config.toml
encoder_arch = "vit"
model = "image captioner"
dataset = "regions of photos with short descriptions (Visual Genome)"
train_examples = 50862
image_size = 40
crop_scale_min = 1
horizontal_flip = true
translate = 0.06
color_jitter = 0.2
tokenizer = "word"
vocab_size = 6471
encoder_norm = "layernorm"
encoder_norm_position = "pre"
encoder_activation = "gelu"
encoder_mlp_ratio = 4
encoder_head_dim = 32
encoder_fused_qkv = false
encoder_bias = "none"
encoder_qk_norm = false
encoder_parallel_block = false
encoder_inner_norm = false
encoder_moe = "top_k"
encoder_num_experts = 32
encoder_moe_every = 2
encoder_expert_mlp_ratio = 1
encoder_experts_per_token = 2
encoder_shared_expert = true
encoder_patch_size = [4, 4]
encoder_conv_stem = true
encoder_layers = 6
encoder_width = 128
encoder_positions = "sincos"
fusion = "prefix"
decoder_width = 192
decoder_layers = 10
decoder_norm = "layernorm_no_bias"
decoder_norm_position = "pre"
decoder_activation = "gelu"
decoder_mlp_ratio = 4
decoder_head_dim = 16
decoder_fused_qkv = false
decoder_bias = "all"
decoder_qk_norm = false
decoder_parallel_block = false
decoder_inner_norm = false
decoder_positions = "learned"
decoder_prefix_bidirectional = true
decoder_connector = "linear"
decoder_tie_embeddings = true
residual_init = "none"
optimizer = "normuon"
muon_scale = "match_rms_adamw"
learning_rate = 0.0018
momentum = 0.95
nesterov = false
orthogonalizer = "newton_schulz_5"
adamw_lr_other_params = 0.0013
max_steps = 11100
batch_size = 256
epochs = 55.9
lr_schedule = "step"
warmup_steps = 550
weight_decay = 0.07
adamw_weight_decay_other_params = 0.01
Rows from block 3 of the image encoder of a small image captioner, named by matrix and row number. Rows with one number within an expert belong to one neuron, the router's apart. Each number is 128 + 32 x the weight over its row's rms, rounded and kept within 0 to 255. All counts start at 0.
Before each expert's rows are labels from the 100 images, of 14848, where the router gives the expert most weight on average: "top examples" is what is common among them. Only what is clearly more common there than usual is listed. The data: regions of photos with short descriptions (Visual Genome).
# router: router (encoder.blocks.3.mlp.router.weight, 32x128, trained with AdamW), inputs 0-127
# up: expert up (encoder.blocks.3.mlp.up, 32x128x128), inputs 0-127
# down: expert down (encoder.blocks.3.mlp.down, 32x128x128, transposed), outputs 0-127

# expert 22
top examples: text has "sky"; text has "white"; text has "blue"
router.22 [173 136 110 189 151  97 153 184 110 156 169 113  78 147 132 128 143 107  74 162 132  85 137  88 157 123  97 126 153 159 123 144 118  91 116  98  83  40  93 128  97 143 134 136 156 153 165 169 170 121 105 143 149 160 139 129 121 166 135 122 152 173 150 147  95 103 116 174 143 134 162 163 156 164  91 203 147 166 112  71 100  99 100 181  99 102 101 123 135 103 108 113 150 175 123 137 114  70  86  79 115  69  94 163 138 158 155 130 201 136 122  82  97 136 130 117 115 162 108 161 170  71  88  74 128  93 177 154]
up.11 [189  79 151 162 108 129 131  98 200 133 133 159 156 141 154 100 119 178 149 146 137  89 118 148 159 101 102 143  79 161  83 107 111 152 142 121 149 175 116 111 163 103  82 192 105 122 111 114 135 197 136 126 154 126 139 126 158  69 165 114 125 113 122 137 178  98 124  74 149 195 129 129 171 141 100 142 100 173  98 113 126 165 132 100 115  63 108  93 114 119 105  52 157  59  78 115 214 147 166 203 128 137 129 152 152 153  85 126 135 114 133 117  83 142 130  91 116 157 138 157  67 106 131 170 125 132 134  77]
down.11 [106 134 120  73 129 126 157 120  91 149 110 100 144 179 128 189 138  94  98 105 124 157  41 122 165 120 137 124 136 108 163  66 138 119 203 112 173 166  89 159  94  87 104 141 133 111 118 175  85 139 113 130 195 157 140 203 124 181  86  69 154  97  95 140 104 100 139 141 113  83 169 111 150 109  69 106 133 145 165 146 102 129 111 161 133 144 145 183 121 148 119 133 125  68 180 110 110  93 150  75 148 103 134 136 101 119 118 167 110 173 117 209 111 146  75 167 161 157 121 117 148  89  98  85 132 142 151  98]
up.12 [ 69  59  86 131 139 126 135 121 167 141 133 115 132 112 132  85 127  85 188  89 128  96  78  92 129  77 137 141 132 104 109 142 136 219 147 189 137 164 146 135 132 114 117 214 128  86 140 144 149 146 179  92 119 142 129 125 123  71 168 115 112 107 159 128 149  59 154  92 181 142 141 164  83 160 111  66  80 142 130 131 155 140  81  71 204  67  78 156 115 163 145 105 109  93 142 139 120 139 124 103 127 120 143 118 123 160 166 128 130 153 159 160 136 108 174  88 137  77 126 115 178 162 102 116 114 138 166 160]
down.12 [ 59 139 106  87 103 141 115 103 158 118 121 121 123 139 142 178 104 117  20 153 160 216 169 128 129 163 117 172 144 146 165 113  49 146  92 121  69 148 128 130 136 149 128 108  99 166 180 151  76 141 128 132  98 128 140 163 137  78 128 106 140 145 107 118 111 121 155 133 171  41 131  93 107 116 117 118 104  83  94 167 125 124 160 152 104 182 136 155  99 109 144 154 108 187  56 134 132 141 159 111 137 127 135 177 159 113  80  69 137 115  84  98 108 152 117 160 175 151  90  91 118 156 151 134 147 189 121 118]
up.13 [130 136 147  96 126  90  96 136 134 118 159 167  74  65 147  71 102 118 141 103  87  56 165 120 153  80 118 136 122 139 154  84  89 164 130 173 109 161 150  92 175 152 145 130 146 134 137  98 135 137 104 122 113 178 117 113 147 144 107 120 125 180 119 113 144 134 139 146  99 121 112 155 131  85 163 165  93 120  98 103 164 165  61 108 132 165 162 170 155 111  40 133 170 101 102 171 101 106 168 156  92 128 123 181 202 147 123 133 135 117 116 140 151 124 186 116 150  67 108  46 104 164 203 147 103 157  68 121]
down.13 [131  88 127 128  62 188  74 116 166  98 199 101 135 139  68 174 134 110 103 166 128 191 153 136  93 135 133 155 109 182  95  79 135 107 137 188 104 204 134 126 123 105 107 105 158 113 152 126 140 136 168 179 145 140  33  62 106 132 164 160  75 132 144 135 168 116 152 136 166 157 100 123 100 109 151  98 102 124 158 146  87 143 119 123 160 150 103 129 162 118 124 138 141 131  98 175 122 153  95  90 128 115 121 132  34  81 121 159 114 180 136 120 137 115  85 124 177 116 133 121  97 154 121 138  77 191 132 134]
up.14 [151 143 140 140  69 133 141  99 152 161  80 113  99 119  94 163 152 156 140 142 136 143 127 137 132 126  48 156 128 119 108 159 149 144 125 130 107 105 173  69 126 130 134 164 159 111 126 149 101  91 107 117 172  72  64 179 210 134 176 149  97 119 109 132 124 144  93 138 130 115 165 152 169 109 175 111 106 150 137 134  83 144 139 139  93 115 105  99 118 126 163 120 109  37 197 154 149  91  18 107 153 117  98 162 119 150 132  81 120 170 106 186 134 108  97 111 207 134  94 152 107 165 170 135  91 105 146 143]
down.14 [102 156 122 113  74 159 145  84  93 183 178 112 120 200 115 107 101 105 182 153 135  34 124  59  95 129 128 130 136 103 145  82 102 122 119 195 114 133 102  98 139 109 166 151 127  96 140 112 122 200 105 138 113 150 128 121 153 129 134 104 129 137 107  97 116 183 138 135 101 166  73 102 136 187 106 160 129 112 165  99 129 150 183 162 112 100 111  95 133  92 188 119 102 154 104  87  76 155 133 128  75  81 171 178 136 144 178 138 106 143  99 124 125 171 119 117 145  94  97 132  84 174 179 144  79 134 189 150]

# expert 5
top examples: text has "elephant"
router.5 [ 84 129 142 171 166 166 101 103 133 103  77 172 103 143 108 108 176 105 128 103 129 153 123 133 143 141  88  82 152 118 125  96  70  72 105  99 211  93 177 167 101 128 117 173 142 142 103 135  88 127  88 132 141 148 137 173 147 135 151 164  86 100 153 102  94  90 163 150 166  73  73 150 161 135 109 168 153 144 110 164 125 137 136 168 158 122 176  77  99  83 157 114 110 102 117 175 194  85  88 164  76 141 103 104 182 132 133 174 141 181  99 112 110 131 156 147 143 154  72 151 155 178 130 155  71  85 103 123]
up.8 [127 141 159  97 172  91 141 186  97 112 101  61 162 139 162 204 130 187 163 143 147 156 150 179 111 176 104 200  88 143 146 142 113  91 155 101 140 113 130 135 120 143 148  74  47  91  98 139 108 191 156 153 181 160  99 115 101  32 139 138 119 138 154 156 140  67  79 122 129 145 104 119 119  73  80 101 161 136 125 118 111  96 106 119  99 143 129 129 123 161 139 112 156 141 116 121 170 131 160 119  69 153 107 159  96  72 156 164 137  90  95  77 169 132 148 155 113 100 149 113  89 120 113 116 121 142 175 120]
down.8 [154 163 152 146  93 172 109 115 126  86 117 121  98 105 114 103 100  97 114  98 112 123  89 146  92 124 187  91 207 106 175 113 157 125  91 154 137 115 106 144 122 185 158 158 169 140 157 100 113  94  61  89 152 110 167 158 102 131 101 130 118 116 158 122  84  97 176 128  28 179 103 123 148  76 146 150 154 108 163 163 123 108 103 129 152 104 201 148 160 111 147 205  97 136 117 150  89 160 129 127 114 156 152 124 157  89 121 134 145  41  88 107 177  84 121 114 154 181 153 113  99 126  95  95 135 116 162 166]
up.9 [141 126 127 109  94 182 120 155 154 120 134 133 135  93 106 173 143 138  92  88  89  73 178 117  77  72  61 167 157  85 156  68 103 178 196 132 186 137 122 131 110 167 177 121 100  97 161 117 158 112 105 111 102 100 210 101 103 113 118 135  74 137  84 126 163 178 136 123 135 168  99  70 143  99 133 136  69  89 179 154 115  96 157 171 145  92 124 180 152 159  88 138  65 127 164 124 117 121 136 152 153  89 117  75 125  99 125  75 128 104 166 160 106 111 161 116 122 124 135 165 135 151 148 137 113 152 177 121]
down.9 [ 92 146 173 125 130 143 174 110 107 126 115 123 149 167 123 133 178 109 130 156 111 107 129 141 111 151 158 109 186  84 130 139  62 176 108 120 106 144  97 103 100 127 192 122  92  81 154 171  95  97  93 110  82 106 125 127 109  67 174  98 165  79 141 123 178 134 159 128 179  75 147 107 100 169 118 139  58 168 199 122 132 156 173 144 105 172 112  99 182 101 107 164 104 181 109  79 126 163  91  67 156 124 127 137 149 121  93 132 156 142 150 137 155  83 139 145  95 139 179  72  87 184 125 158 115 147  90  85]
up.10 [143  98 110  68  98 132 159 149 174 144 107 101 105 125 146 149 103 144  69 137 157 172  76 112 119 131 146 118 141  90 128 123  78 164 124  63  70 157 110 115 153 222 126 152 168 138 118 119 147  89 113 145 162 128  85 160 139 176 120 106 135  66 204 135 169 129 130 105  91 110 135 113 145 151 174 111 122 129 175 106 154 134  84  63 140 115 159 131 133 108 107  75 144 107 106 121  70 172  61  93 149 144 157 169 118 100 148 106  83 162 171 107 146 144 147 110  94  80 143 194 153  67 170 170 124 124 104 139]
down.10 [127  91 110  77 112  92 132 122 162 175 146 110 143 119 100 103 115 119 126 194 174 111  76 103 131 113  89 165 119  93 182 102  70 128 154  91 124  76 124 135 134  87 104  96 102  94 163  83 189 139 152 175  50 149 161 134 140 163 158 144 128 123 157 124 158 143  88 152 128 138 169 138  97 177 168 136  73 168 165 121 175  47 128 162 161 141 147 134  82  84 143 123 159 135 164  94 124 117 162 133 169 187 128  70 102 106 138 119 129 135 103 179 182 115 149 138  71 196 120 112 146 116 132 116 189 106 112 133]
up.11 [122 119 129  82 105  98  94 169  88 127 118 140  77 128 135 139 111  89 102 123 162 139 165 144 193 151 107 142 108 112 126 164 205 152 179 143 122  92 154 109  84 172 164 131 195 123 109 168  95 196 126 147  86 160 154 107 104 115 148 107  64 158  64 128  59 130  88 118 131 125 147 140 175 174  85 115  96 126 118 125 106 137 127  73 143  96 180 147 137 138 107 131 136 161 104  94 145 140 129 159 202 125 182 113 146 143 127  91  96 106 103 101 115 115 104 130 196 115 179  95 102 127 193 162 115  91  55 113]
down.11 [174 128 103 146 124 126 101  48  57 203 158  60 165 117 176  55 135 139 195 138 154 149 157 159 114 114 143 112 162 123 114 141 127 129 145 113 125 157 129 122 137  96  61 146  74 110 124  93 165 137 168 124 147 127 145 123 136 153 129  91 124  61 148  59 156 120  96 125 158 110 184 149 164 112 125 136 125 179  75  60 152 182 154 181  76 141 138 102 110 101  95 163 116 158  97 131 166 141 125 113 127 134 123 157 174 113 146 138 129 104 128 144 101 109 108 174 166 160 130 169 114 156  96 106 133  46 140 113]

# expert 13
top examples: text has "sky"
router.13 [ 76  88 151 132 140 165 177 129 138 145  89 145 142 115 176 169 140 122 169  86 111 163  91 137 117 129 117 103 123 108 170 127  94  57  49  78 173 103  95  90 148 105  76 126  87  89 159  95  90 138 150  98 136 135 122 111 129 141 129 178 108  96 138 131 113 153 200 109  96  96 114 117  80 119 150  99 164 163 137 133  97 164 152  76 157 151  78  82 129 112 129 138 153 107  92  99 166 146 182 187 169 162 177  70 109 169 116 169 120  84 137 121 153  72 118 137 172 147 122 127 146 154 182 173  99 171 107 165]
up.66 [119 102 145 148 131 123 138  94 109 198 133 167 122 106 160 120 122 163 108 164 135 111 201 176 114 136 144 105 138  87 114 141 157  64 108  87 134 152 149 135 177 116 139 135 154 138  84  94 132 119 157  50 124  73 133 143 133  94 104 118 189 132 187 121 159  52 164 166  86 106  58 151  87 129 124  98 151 108  90 110  88 133  92 139 144 189  69 157 117 138 153  98 189 161  91 120 198 114 162  83 154  98  77 159  93  62 119 143 134 143 121 127 132 126 161 153  83  92 101 122 122 117 130 133 116 160 179 110]
down.66 [133 179 106 172 139 169  52 116 137  69 171 146 140 129 123 154 125 140 194 129 129 134  84 120 137 202 140 161  96 153 131 149 112 141 187 138  98 148 146 136 112 141 135 108 106  86  90 165 172 110  77 142  75 162 101  89  72 159 159 145 117 133  80 119  86 164 144  68 145  93  76 149 168 170  99 118 138 134 198 131 139  89 137 166 121 130 158  95 140 120 113  96 152 167 130  81 112 108 172 113 116 160 121 106 223 122 124 121  78  98 111 122 143 135 139 114 122 132 146 114 196  97 174 117 119  83  87  67]
up.67 [154  94 155 187 111 106 132 139 148 130 140 155  94 133  86 122 112 125 111 149 142  81 169 157 127 125 138 112 128 106 117 104 194  86 104 106 156  94 105  99  87 154 105 154 105  88  90  98 163 132  56 114 194 197 153 138 156 126 125 128 165 130 131  71 101 136 140 132 114 159 118 112 175  96 104 159 130 110 178 127 133 144 201 110 144 119 117  62 142 144 120 142 102 143 130 191 101 137 112 138  84  91 106 192  89 125  79 133  76 105 123 184  96 233 110  91 133 195 129 144 113  78 121 161 183 107  99 121]
down.67 [ 95 182 110 143 127 165 100 113 106 165  99 132 156 159 142 146 123 127 138  65  24 186 182 129  90 168  72 133 143  64 128 182 130 166  92 155  79 141 139 123 131 138 150 105 113 132  84 113 123  87 105 155 126 111 144 102 118 142  96 132 145 151 112 128 137 174 135  80 126 189 174 104 154 109 133 140  84 194  72 167 150  64 114 143 143  97 136 147 125 118  98 114  95  98 149 116  74 105 137 111 107 174 102 157 119 149 174 158 127 186 127 100 128  82 123 189 118 102 113 138 134 127 112 154 100 215  81 108]
up.68 [157 136 132 126 144 146 122 109 140 118  98 138  98 142 110 182 160 114 143 147 167 105 175 161 117  85 188 135 106  97 144 143 121 154 185 191  55 116 138 153  58 177  87  97 106 121 169 101 110 134 187 135 147  63 136 120 159 109 146 161  97 121 178 115 222  95  70 178 116  66 155 153 162 111 119 130 141 103 158 130 123 147  76 120 105 154 129 143  94 162 140 119  90 142 134 143 152 111 167  93 101  75 115 117 128  98 118  99 163 134 115 150 191  42 114 137 134  84 193  87 108  97 109 128 108 123 149 121]
down.68 [195 100 132  52  74 122 152 126 151 200 143 148 110 193 111 137 144  97 162 160 121 180 122 144 132 152  60 122 138 157 139 176  96 108  88 132 143  90 128 120 122 150  84 121 107 129 115 185  94  81 140 136 122 150 160  91  29 111  98 136 142 136 186 203  99 167  69 100 102 160 174  81 112 182 126 133 108 120 138  88 127 135 175 119 164  94 125 106 154 131 170 147 143 122  83 159  98 132 191  88 131 141 112 105 129 127 158 140 118 186 142 132 126  96 114 120 181  94  96 127 110 142  79 117 144 149 134 103]
up.69 [117 179 140  73 134  67 108 116  26 108  77 145 132 164 144 163  65 128 119 172 182 142 127 140 137 184 163 119  76 106 203 107 162 141 151 175 191 114 115 146 129 156 150 156  99  63 122 148 161 139 177 102 134  69 118 186 114 179  95 178 135 108 117 103 121 118  97 111  90 153 123 132 128 129  63 142 118 142 127 105 116 152 133 111 132 142  74 117 162 150  78 137 105 129 140 102 189 124 147 130 139 148 149 148 112 148  96  88 130 118 168  79  56 107 162 185  99 122 172 116 122 113 155 137 110 143 144 130]
down.69 [ 42 121 124 114 105 140 120 126 143  92  99 113 131  82 154 128 157 136 166 137 136 118 149 123 141 139 147 157 167 102 112 185 103 119 169 160 147  90 107 152 121  87  95 138 145 144 106 108 162 140  79 147 135 138 101  56  77 163 153 123 166 158 167 149 149 132 159 136 130  75 124 103 120 106 159 147 112 130  76 159 151 123 191 185 146  87 180 158  94 171 149  98 112 110  58  68 135 121 103 209 167 170 126 158 131 164 121 101 112 109 122 129 115  60 112  75 221  98 118  93 114 182 173 108 114 125 103 101]

# expert 14
top examples: text has "white"
router.14 [161 111  51 134 154 135 176 175 153 124 126 125 159 115 147 175  86 166 160 160 156 141  89  96 113 128 124 112 168 152 129 145 115 174  70  99  84  76 126 134  82 156  98 138 174  68 137 176 168 111 118 142  93 182 110 185 127 110  69 127 101 151  79 169  63  86 124 167 153 136 136 152 138 146  74 139 172 170 112 118 144 166 110 128 135 106 133 152  83 107 147  97  84 149 102 155 174  64  79 114 101 137 102 140 142 131 135 140 156 155  92  99  78 121 156 147 135 100 100 138 158 143 157 173 155 130 177 206]
up.14 [154 109 123 165 114 143 117 111 129 156 113 134 150 131 122  88  47  84 199 175 117  98  93 118  99 125  56 151  81  87  83 114 210 140 101 182 110 185 103 161 111  95  77 149 132 133 165  98 165 146 102 138 115  69  90 144 114 118 151 154 170 116  58 118  89  80 161 109 136 132  95 124 160 126 121 145 178 166 116 150 123 156 106  98 107 178  83 130 175 153 138 130 116 150 107 116 183 179 104 109 177 121 107 166 125 148 124 164 115 120 145 126 106 179  96  90 101 133 115 160  96 100 173 146 161 194 139 101]
down.14 [116 114 165  97 121 164  63 132  93 153 104 120 121 135 134 152  83 170 121 152 137 154  92 149 163 128 144  95 143 126  86 199 129 116 140 121 166  69 160  95  91 125 113 136 109 131  97 145 180 103 135 128 170 132 154 154 105  81 106 127  65 118 192 207 165 130 116 168  95 109 158 142 109 113  69 137 131 128 191 105 121  88  75 140 155 114 123 122  98 167 108 166 141 134 143 104 110  82 114 129  88 110 165 158 131  86 137 136  92 175  69 114 138 133 174 128 152 130 235  82 143 103 128 116 160  40 139 160]
up.15 [101 146 102 120 116 104 139 101  90 154 147 107 114 162 100  86 112 185 142 127 145  84 140 147 147 169 187  98  82 130 135  74 148 104 123 174 141 134 116 129  97  87  85 179 183 125 181 101 136 155 179 147 181 111 176 135  94 146  91 180 121  64 161 141  46 142  38  90 104 123 126 133 169 140 133 125 116 107  82 156 123 123  86 131 109 165 173 169 139 102 180  85 136 117 203 139  65 179 194 130 123 115 116 129 101 118 125 125 114 136 120 147 108 169  74  94 161 127 158 135 112 113 129 112 100 168 149 127]
down.15 [183 177  98  50 106  85 103 109 107 132 165 114  93 106 101 107  70 159 152  98  85 132 115 159 166 156 118 154 128 166  99 146  98 140 126 105 109 153  88 128  90  90 114  80  89 144 124  96  89 107 157 148 130 101 181  91  75  61 137 167 125 100 104 138 117 187 100 133 129 141 103 106  98 180 128 114 124  92 171 161 111 136 184 141 125 129 127 136 150 162 138 181 160 130 157 162 113 194 111 122 101 115 174 163 192 141 187 114 176 104  80 124 112 123 164 166 157  82 121 151 121  95  59 101 178 153 110 164]
up.16 [127 144 180  98 111 129 169  85 155  97 178  72 151 128  94 135 200  75 164 104 149 157 179 119 143 114 140 149  91  82  97 220 154  61 109 160 156 148 135 135 143 140  84 112 145 127 131 115 116 106 103 123 146  79  60 151 154 109 109 109  88 139 121  98 163 131 113  87 195 157 131 177 149 162 161 141 140 119 132 119  99 129  66 111 135  88 137 180 131 145 180 124 113  92  95 137  98 130  71  98 141 176 127 121 191  94 156 129 160 116 156 105 110 156 128  92 126 173 128  92 128  68  66 126 103 127 184 138]
down.16 [200  96 128 156  88 118 116 157 112 132  94 127 154  88 112 152  65 152 131 119 110 180 148  98 109 158 141  41 156 136 148  86 178  90 124 116 126 171 156 157  73 143 140 168 172  79 134 131 180  90 138 173  88 152 167  86 143 135 142 142 155 132 128  63 120 151 121 202 111 110 135 164 161 113 139 160 100 156 105 104  99  98 109 132 110 109 112 142 128  78 153 155 102 175  74 161 125  99 183  78 142 126 127 110 111 134 112 147 126  83 118  90 138 139  82  96 216  90 107 148 184 124 174  87 114 166  97 117]
up.17 [120 114 138  90 168 198 139  88 132 101 125  78 118  99 130 131 155 129 179 112 150 107 175 119 144 186 123 149  86  95 157 110 143 105 118 123 180 116 195 163 137 179 152 185 170 158 164 152 109 109  99 117 143  76 115 121 143 109 143 134 163 109 127 128 171 143  35 119 126 115  87 175  91 116 101 114  82 129 121  75  72 188 129  84 117  54 143 127 161 155 122 103 166 106  99  95 190 137  93 117 165  83 116 143 174 114 104 170 156  98  92 146 126  82 130 124 108 155 163  96 159 118 159 133  75 149 159  84]
down.17 [155 132 154 116 142 166 160 120 145 148 173 117  70 108 166 141  92 136 152 129  97  73 117 146 149 117  84  82 172 144 119 163 138 142 139 128 131 171 139 135 138 111 166 109  75  93  92  94 183 128 215 114 128 100 102  86 185 132  95 188 153 212 177  82  69 180 113 161 107  67 153  99 146  74 124 145 115  82 128 113 179  79 131 149 121 100 108  76 119 111 122 125 138 119 177 169 134 158 169  79 145 148  93 121  94 172 165 175  58  95 111 108  76 124 118 156 114 136 132 121 132 109 114 124 126 151 131 145]

# expert 10
top examples: text has "blue"
router.10 [103 136 157 105 133 131 164 142 137  99  87 155 155 175 127 160 127 161 158 157 165 115 148 141  93  77 164 152 164  77 131 102 136 102  88 109 180 169 167 175  98 167 130 132  99 103 108 114 121  77 103 110  91 106 155 102  91 102  95  90 133 144 168 162 120 151  84 122 156 142 131  91 101  81  91  89 101  83 129 150 181 170 170 111 136 184 172 167  92 195 195 197  97 157  92 146 149 129 148 121  84 132  81 157 151 125 108 128 122 170 145 101 162 145  71  72 151 120  90  59 132 102 148 140 117 113  76 158]
up.21 [166 167 138 164 125 146 155 119  98 114 125 124 184  69 133  98 154 142 136 117 105 124 139 182  55 160 126 118 159 105 147 185  77 127 128 153 116 118 153 126 116 118 151  80  88 110 159 160 200  50 178 118 117  69 130 161 135 126  97 144  83 103 147  77  88 179 135  73  86 151  98 145 155 182 122 139 163 165 145 114 120 164 156 172 167 124 159 145 159 166 176  74 160 111 118 128 124 123 131 134 102 109 108 126 104  85 134  98  80 138 115 114 105 142 134 149  95 128  51 130 118 179 150 102 182 119  81  54]
down.21 [131 169 184 115 199 137  59  90 143 172 128 104  87 136 165  84  94 144 133 134  91 117 127 139 132 125 150 129 141 145 111  76  63 113 125 137  90 123  98 120 101 109 182  76  92 170 123 116 112 130 113 118 112 181 129 124 143  99  91 130 123 131 120 164 155 137 107 100 187 133 161  53 137 110 166 175 149 159 131 168 161 125 138 181 100 162  87 166  32  82 105 120 101 132 171 132 117  87  57 156 132  76 100 103 147 131 105 231 159 160 124 132 118 159 133 162 123 125 153 150 135  83 113 121 135 145 137 164]
up.22 [189 166 129 147  80 136  92 115 106 154 121  82  30 110  87 141  85  88 149 162  91 113 117 103 111 105 126  64 143  76 141 124 147 161 112 165 155 147 123 109  91 154 114 129  99 113  95 194 145 155  96 135 114  74  72 146 143 172 127 165  90 158 165 118 117 153 145 122  51 143  95  93 125 145 101 119 181  90 115 121 104 178 110 156 144 160 144 114  77 166 120 125 119 142 163 162  92 150 152  86 148 117 115 161 103 132 135 144 113 150 233 138 119 146 166  83 165 178 129 168 164 133 160 128 131 124 122 186]
down.22 [104 138 134 127 211 128  93 133 164  68 131 111 129 138  68 117 171 155 128 147 108 140 114 153 135 111 118  98  91  72  99 120 137 122 164 161 130 155 130 149 106 126 145 176 102 122 159 108 147 143 173 146 165 169 106 134 104 165 166 166 158 137  30  81 156  92 121 114 181  88 157 115  96 103 111 150 130 143 116 148 158 125  90 132 170 148 179 130 172  65 114 120 107 145 105 132 186 111  74  78 107 106 130 141 164 180  51 100  65 100 129 144 155 100 118 191  67 117 164 124 159 153 132 147 129  93  82  84]
up.23 [132 148 107  96  58 195 149 108 160 135 129 143 124 196 113 105 127 160 111 108 119 180 122 143 159 153 121  99 131 115 153 105 136 124 153 100 121 143 129 158 104 162  89 157 127 112 125 113 207 191 138 139 145  87 145 140  91 205 121  88  86 122 127 106 137 152 118  96 131 111 146 136 171 191 165 121 117 113 137 132 158 142 175 129  82 160 113  98 141 101 113  98  95  36 127 166  75 125 119 128 184  74 131  90 145 138  81 143 108 117  86 166  88 129 134  98 188  68 168 181 105  85  81  75 143  83 106 108]
down.23 [196 159 159 152 166 140 115 164 139 154 142 120 131 151 124 117  92 141 166 108 125  72 161 131 146 132 127 172  85 136 175 126 115 109 145 123 104 164 133  81 175  91 116 163 138 125 159 172 115 124 100  81 131 165  80 120 170  68  83  62 125  94 104 157 127 198 179 152 107  97 139 184 112 113  34 139 155 137 151 112 169  87 102 107 139 113  98 107  96 112  79 100 147 154  97  77 125 160 105 149 169  91  90 122 110  92 140 151 142 108 180 145 121  71 117 198 108  87 125  74 176 172 132 153 124 148 132  94]
up.24 [103 120 113 156 144 104 133 130  67 117 137 168 165 154 115 161 103 156  80 175 104 177  91 144 112 117 148 159 123 154  60 144 125 114 150 191 162 151 160 152 180 146 115 125 119 150 130 120 110 108 101 209  91 106 197 149 151 137 172 160 135 156  75  94 182 146 146 135 130 158 157  98  77 144 152 127  86  83  89 141 152 103  80 113 165 125 156 115 151 119 117 107 147 125  80  93 146 144  86 156 112  89 162 167 118  79 188 121 146 121 122 111 105 153  95  88  98 107 113 205  64  97  93  83  81 121  83  83]
down.24 [107 105 131 112  90 173 148 104 147 122 114 131 134 148 126  76 143 146 120 123 107 118 193 173  89 145 126 178  65 120 135 143 150 151 116 149  85 130  42 101 146 113 144 166 188  80 125  75 148  88 101 137 146 152  93 160 192 128 130 117 204 118 188 177 160 164 131 141 162 128 159 104 106 136 109 104 142 139 128 112 112 104 117 205 152 103 100 146 118 129 167 152 135  92 134 135 144  79  48  96 123 136 152 113 116 152 153  98 173 125 157 161 151 122 145 119 193  55 107 142 100 148 138  83 126  75  47 118]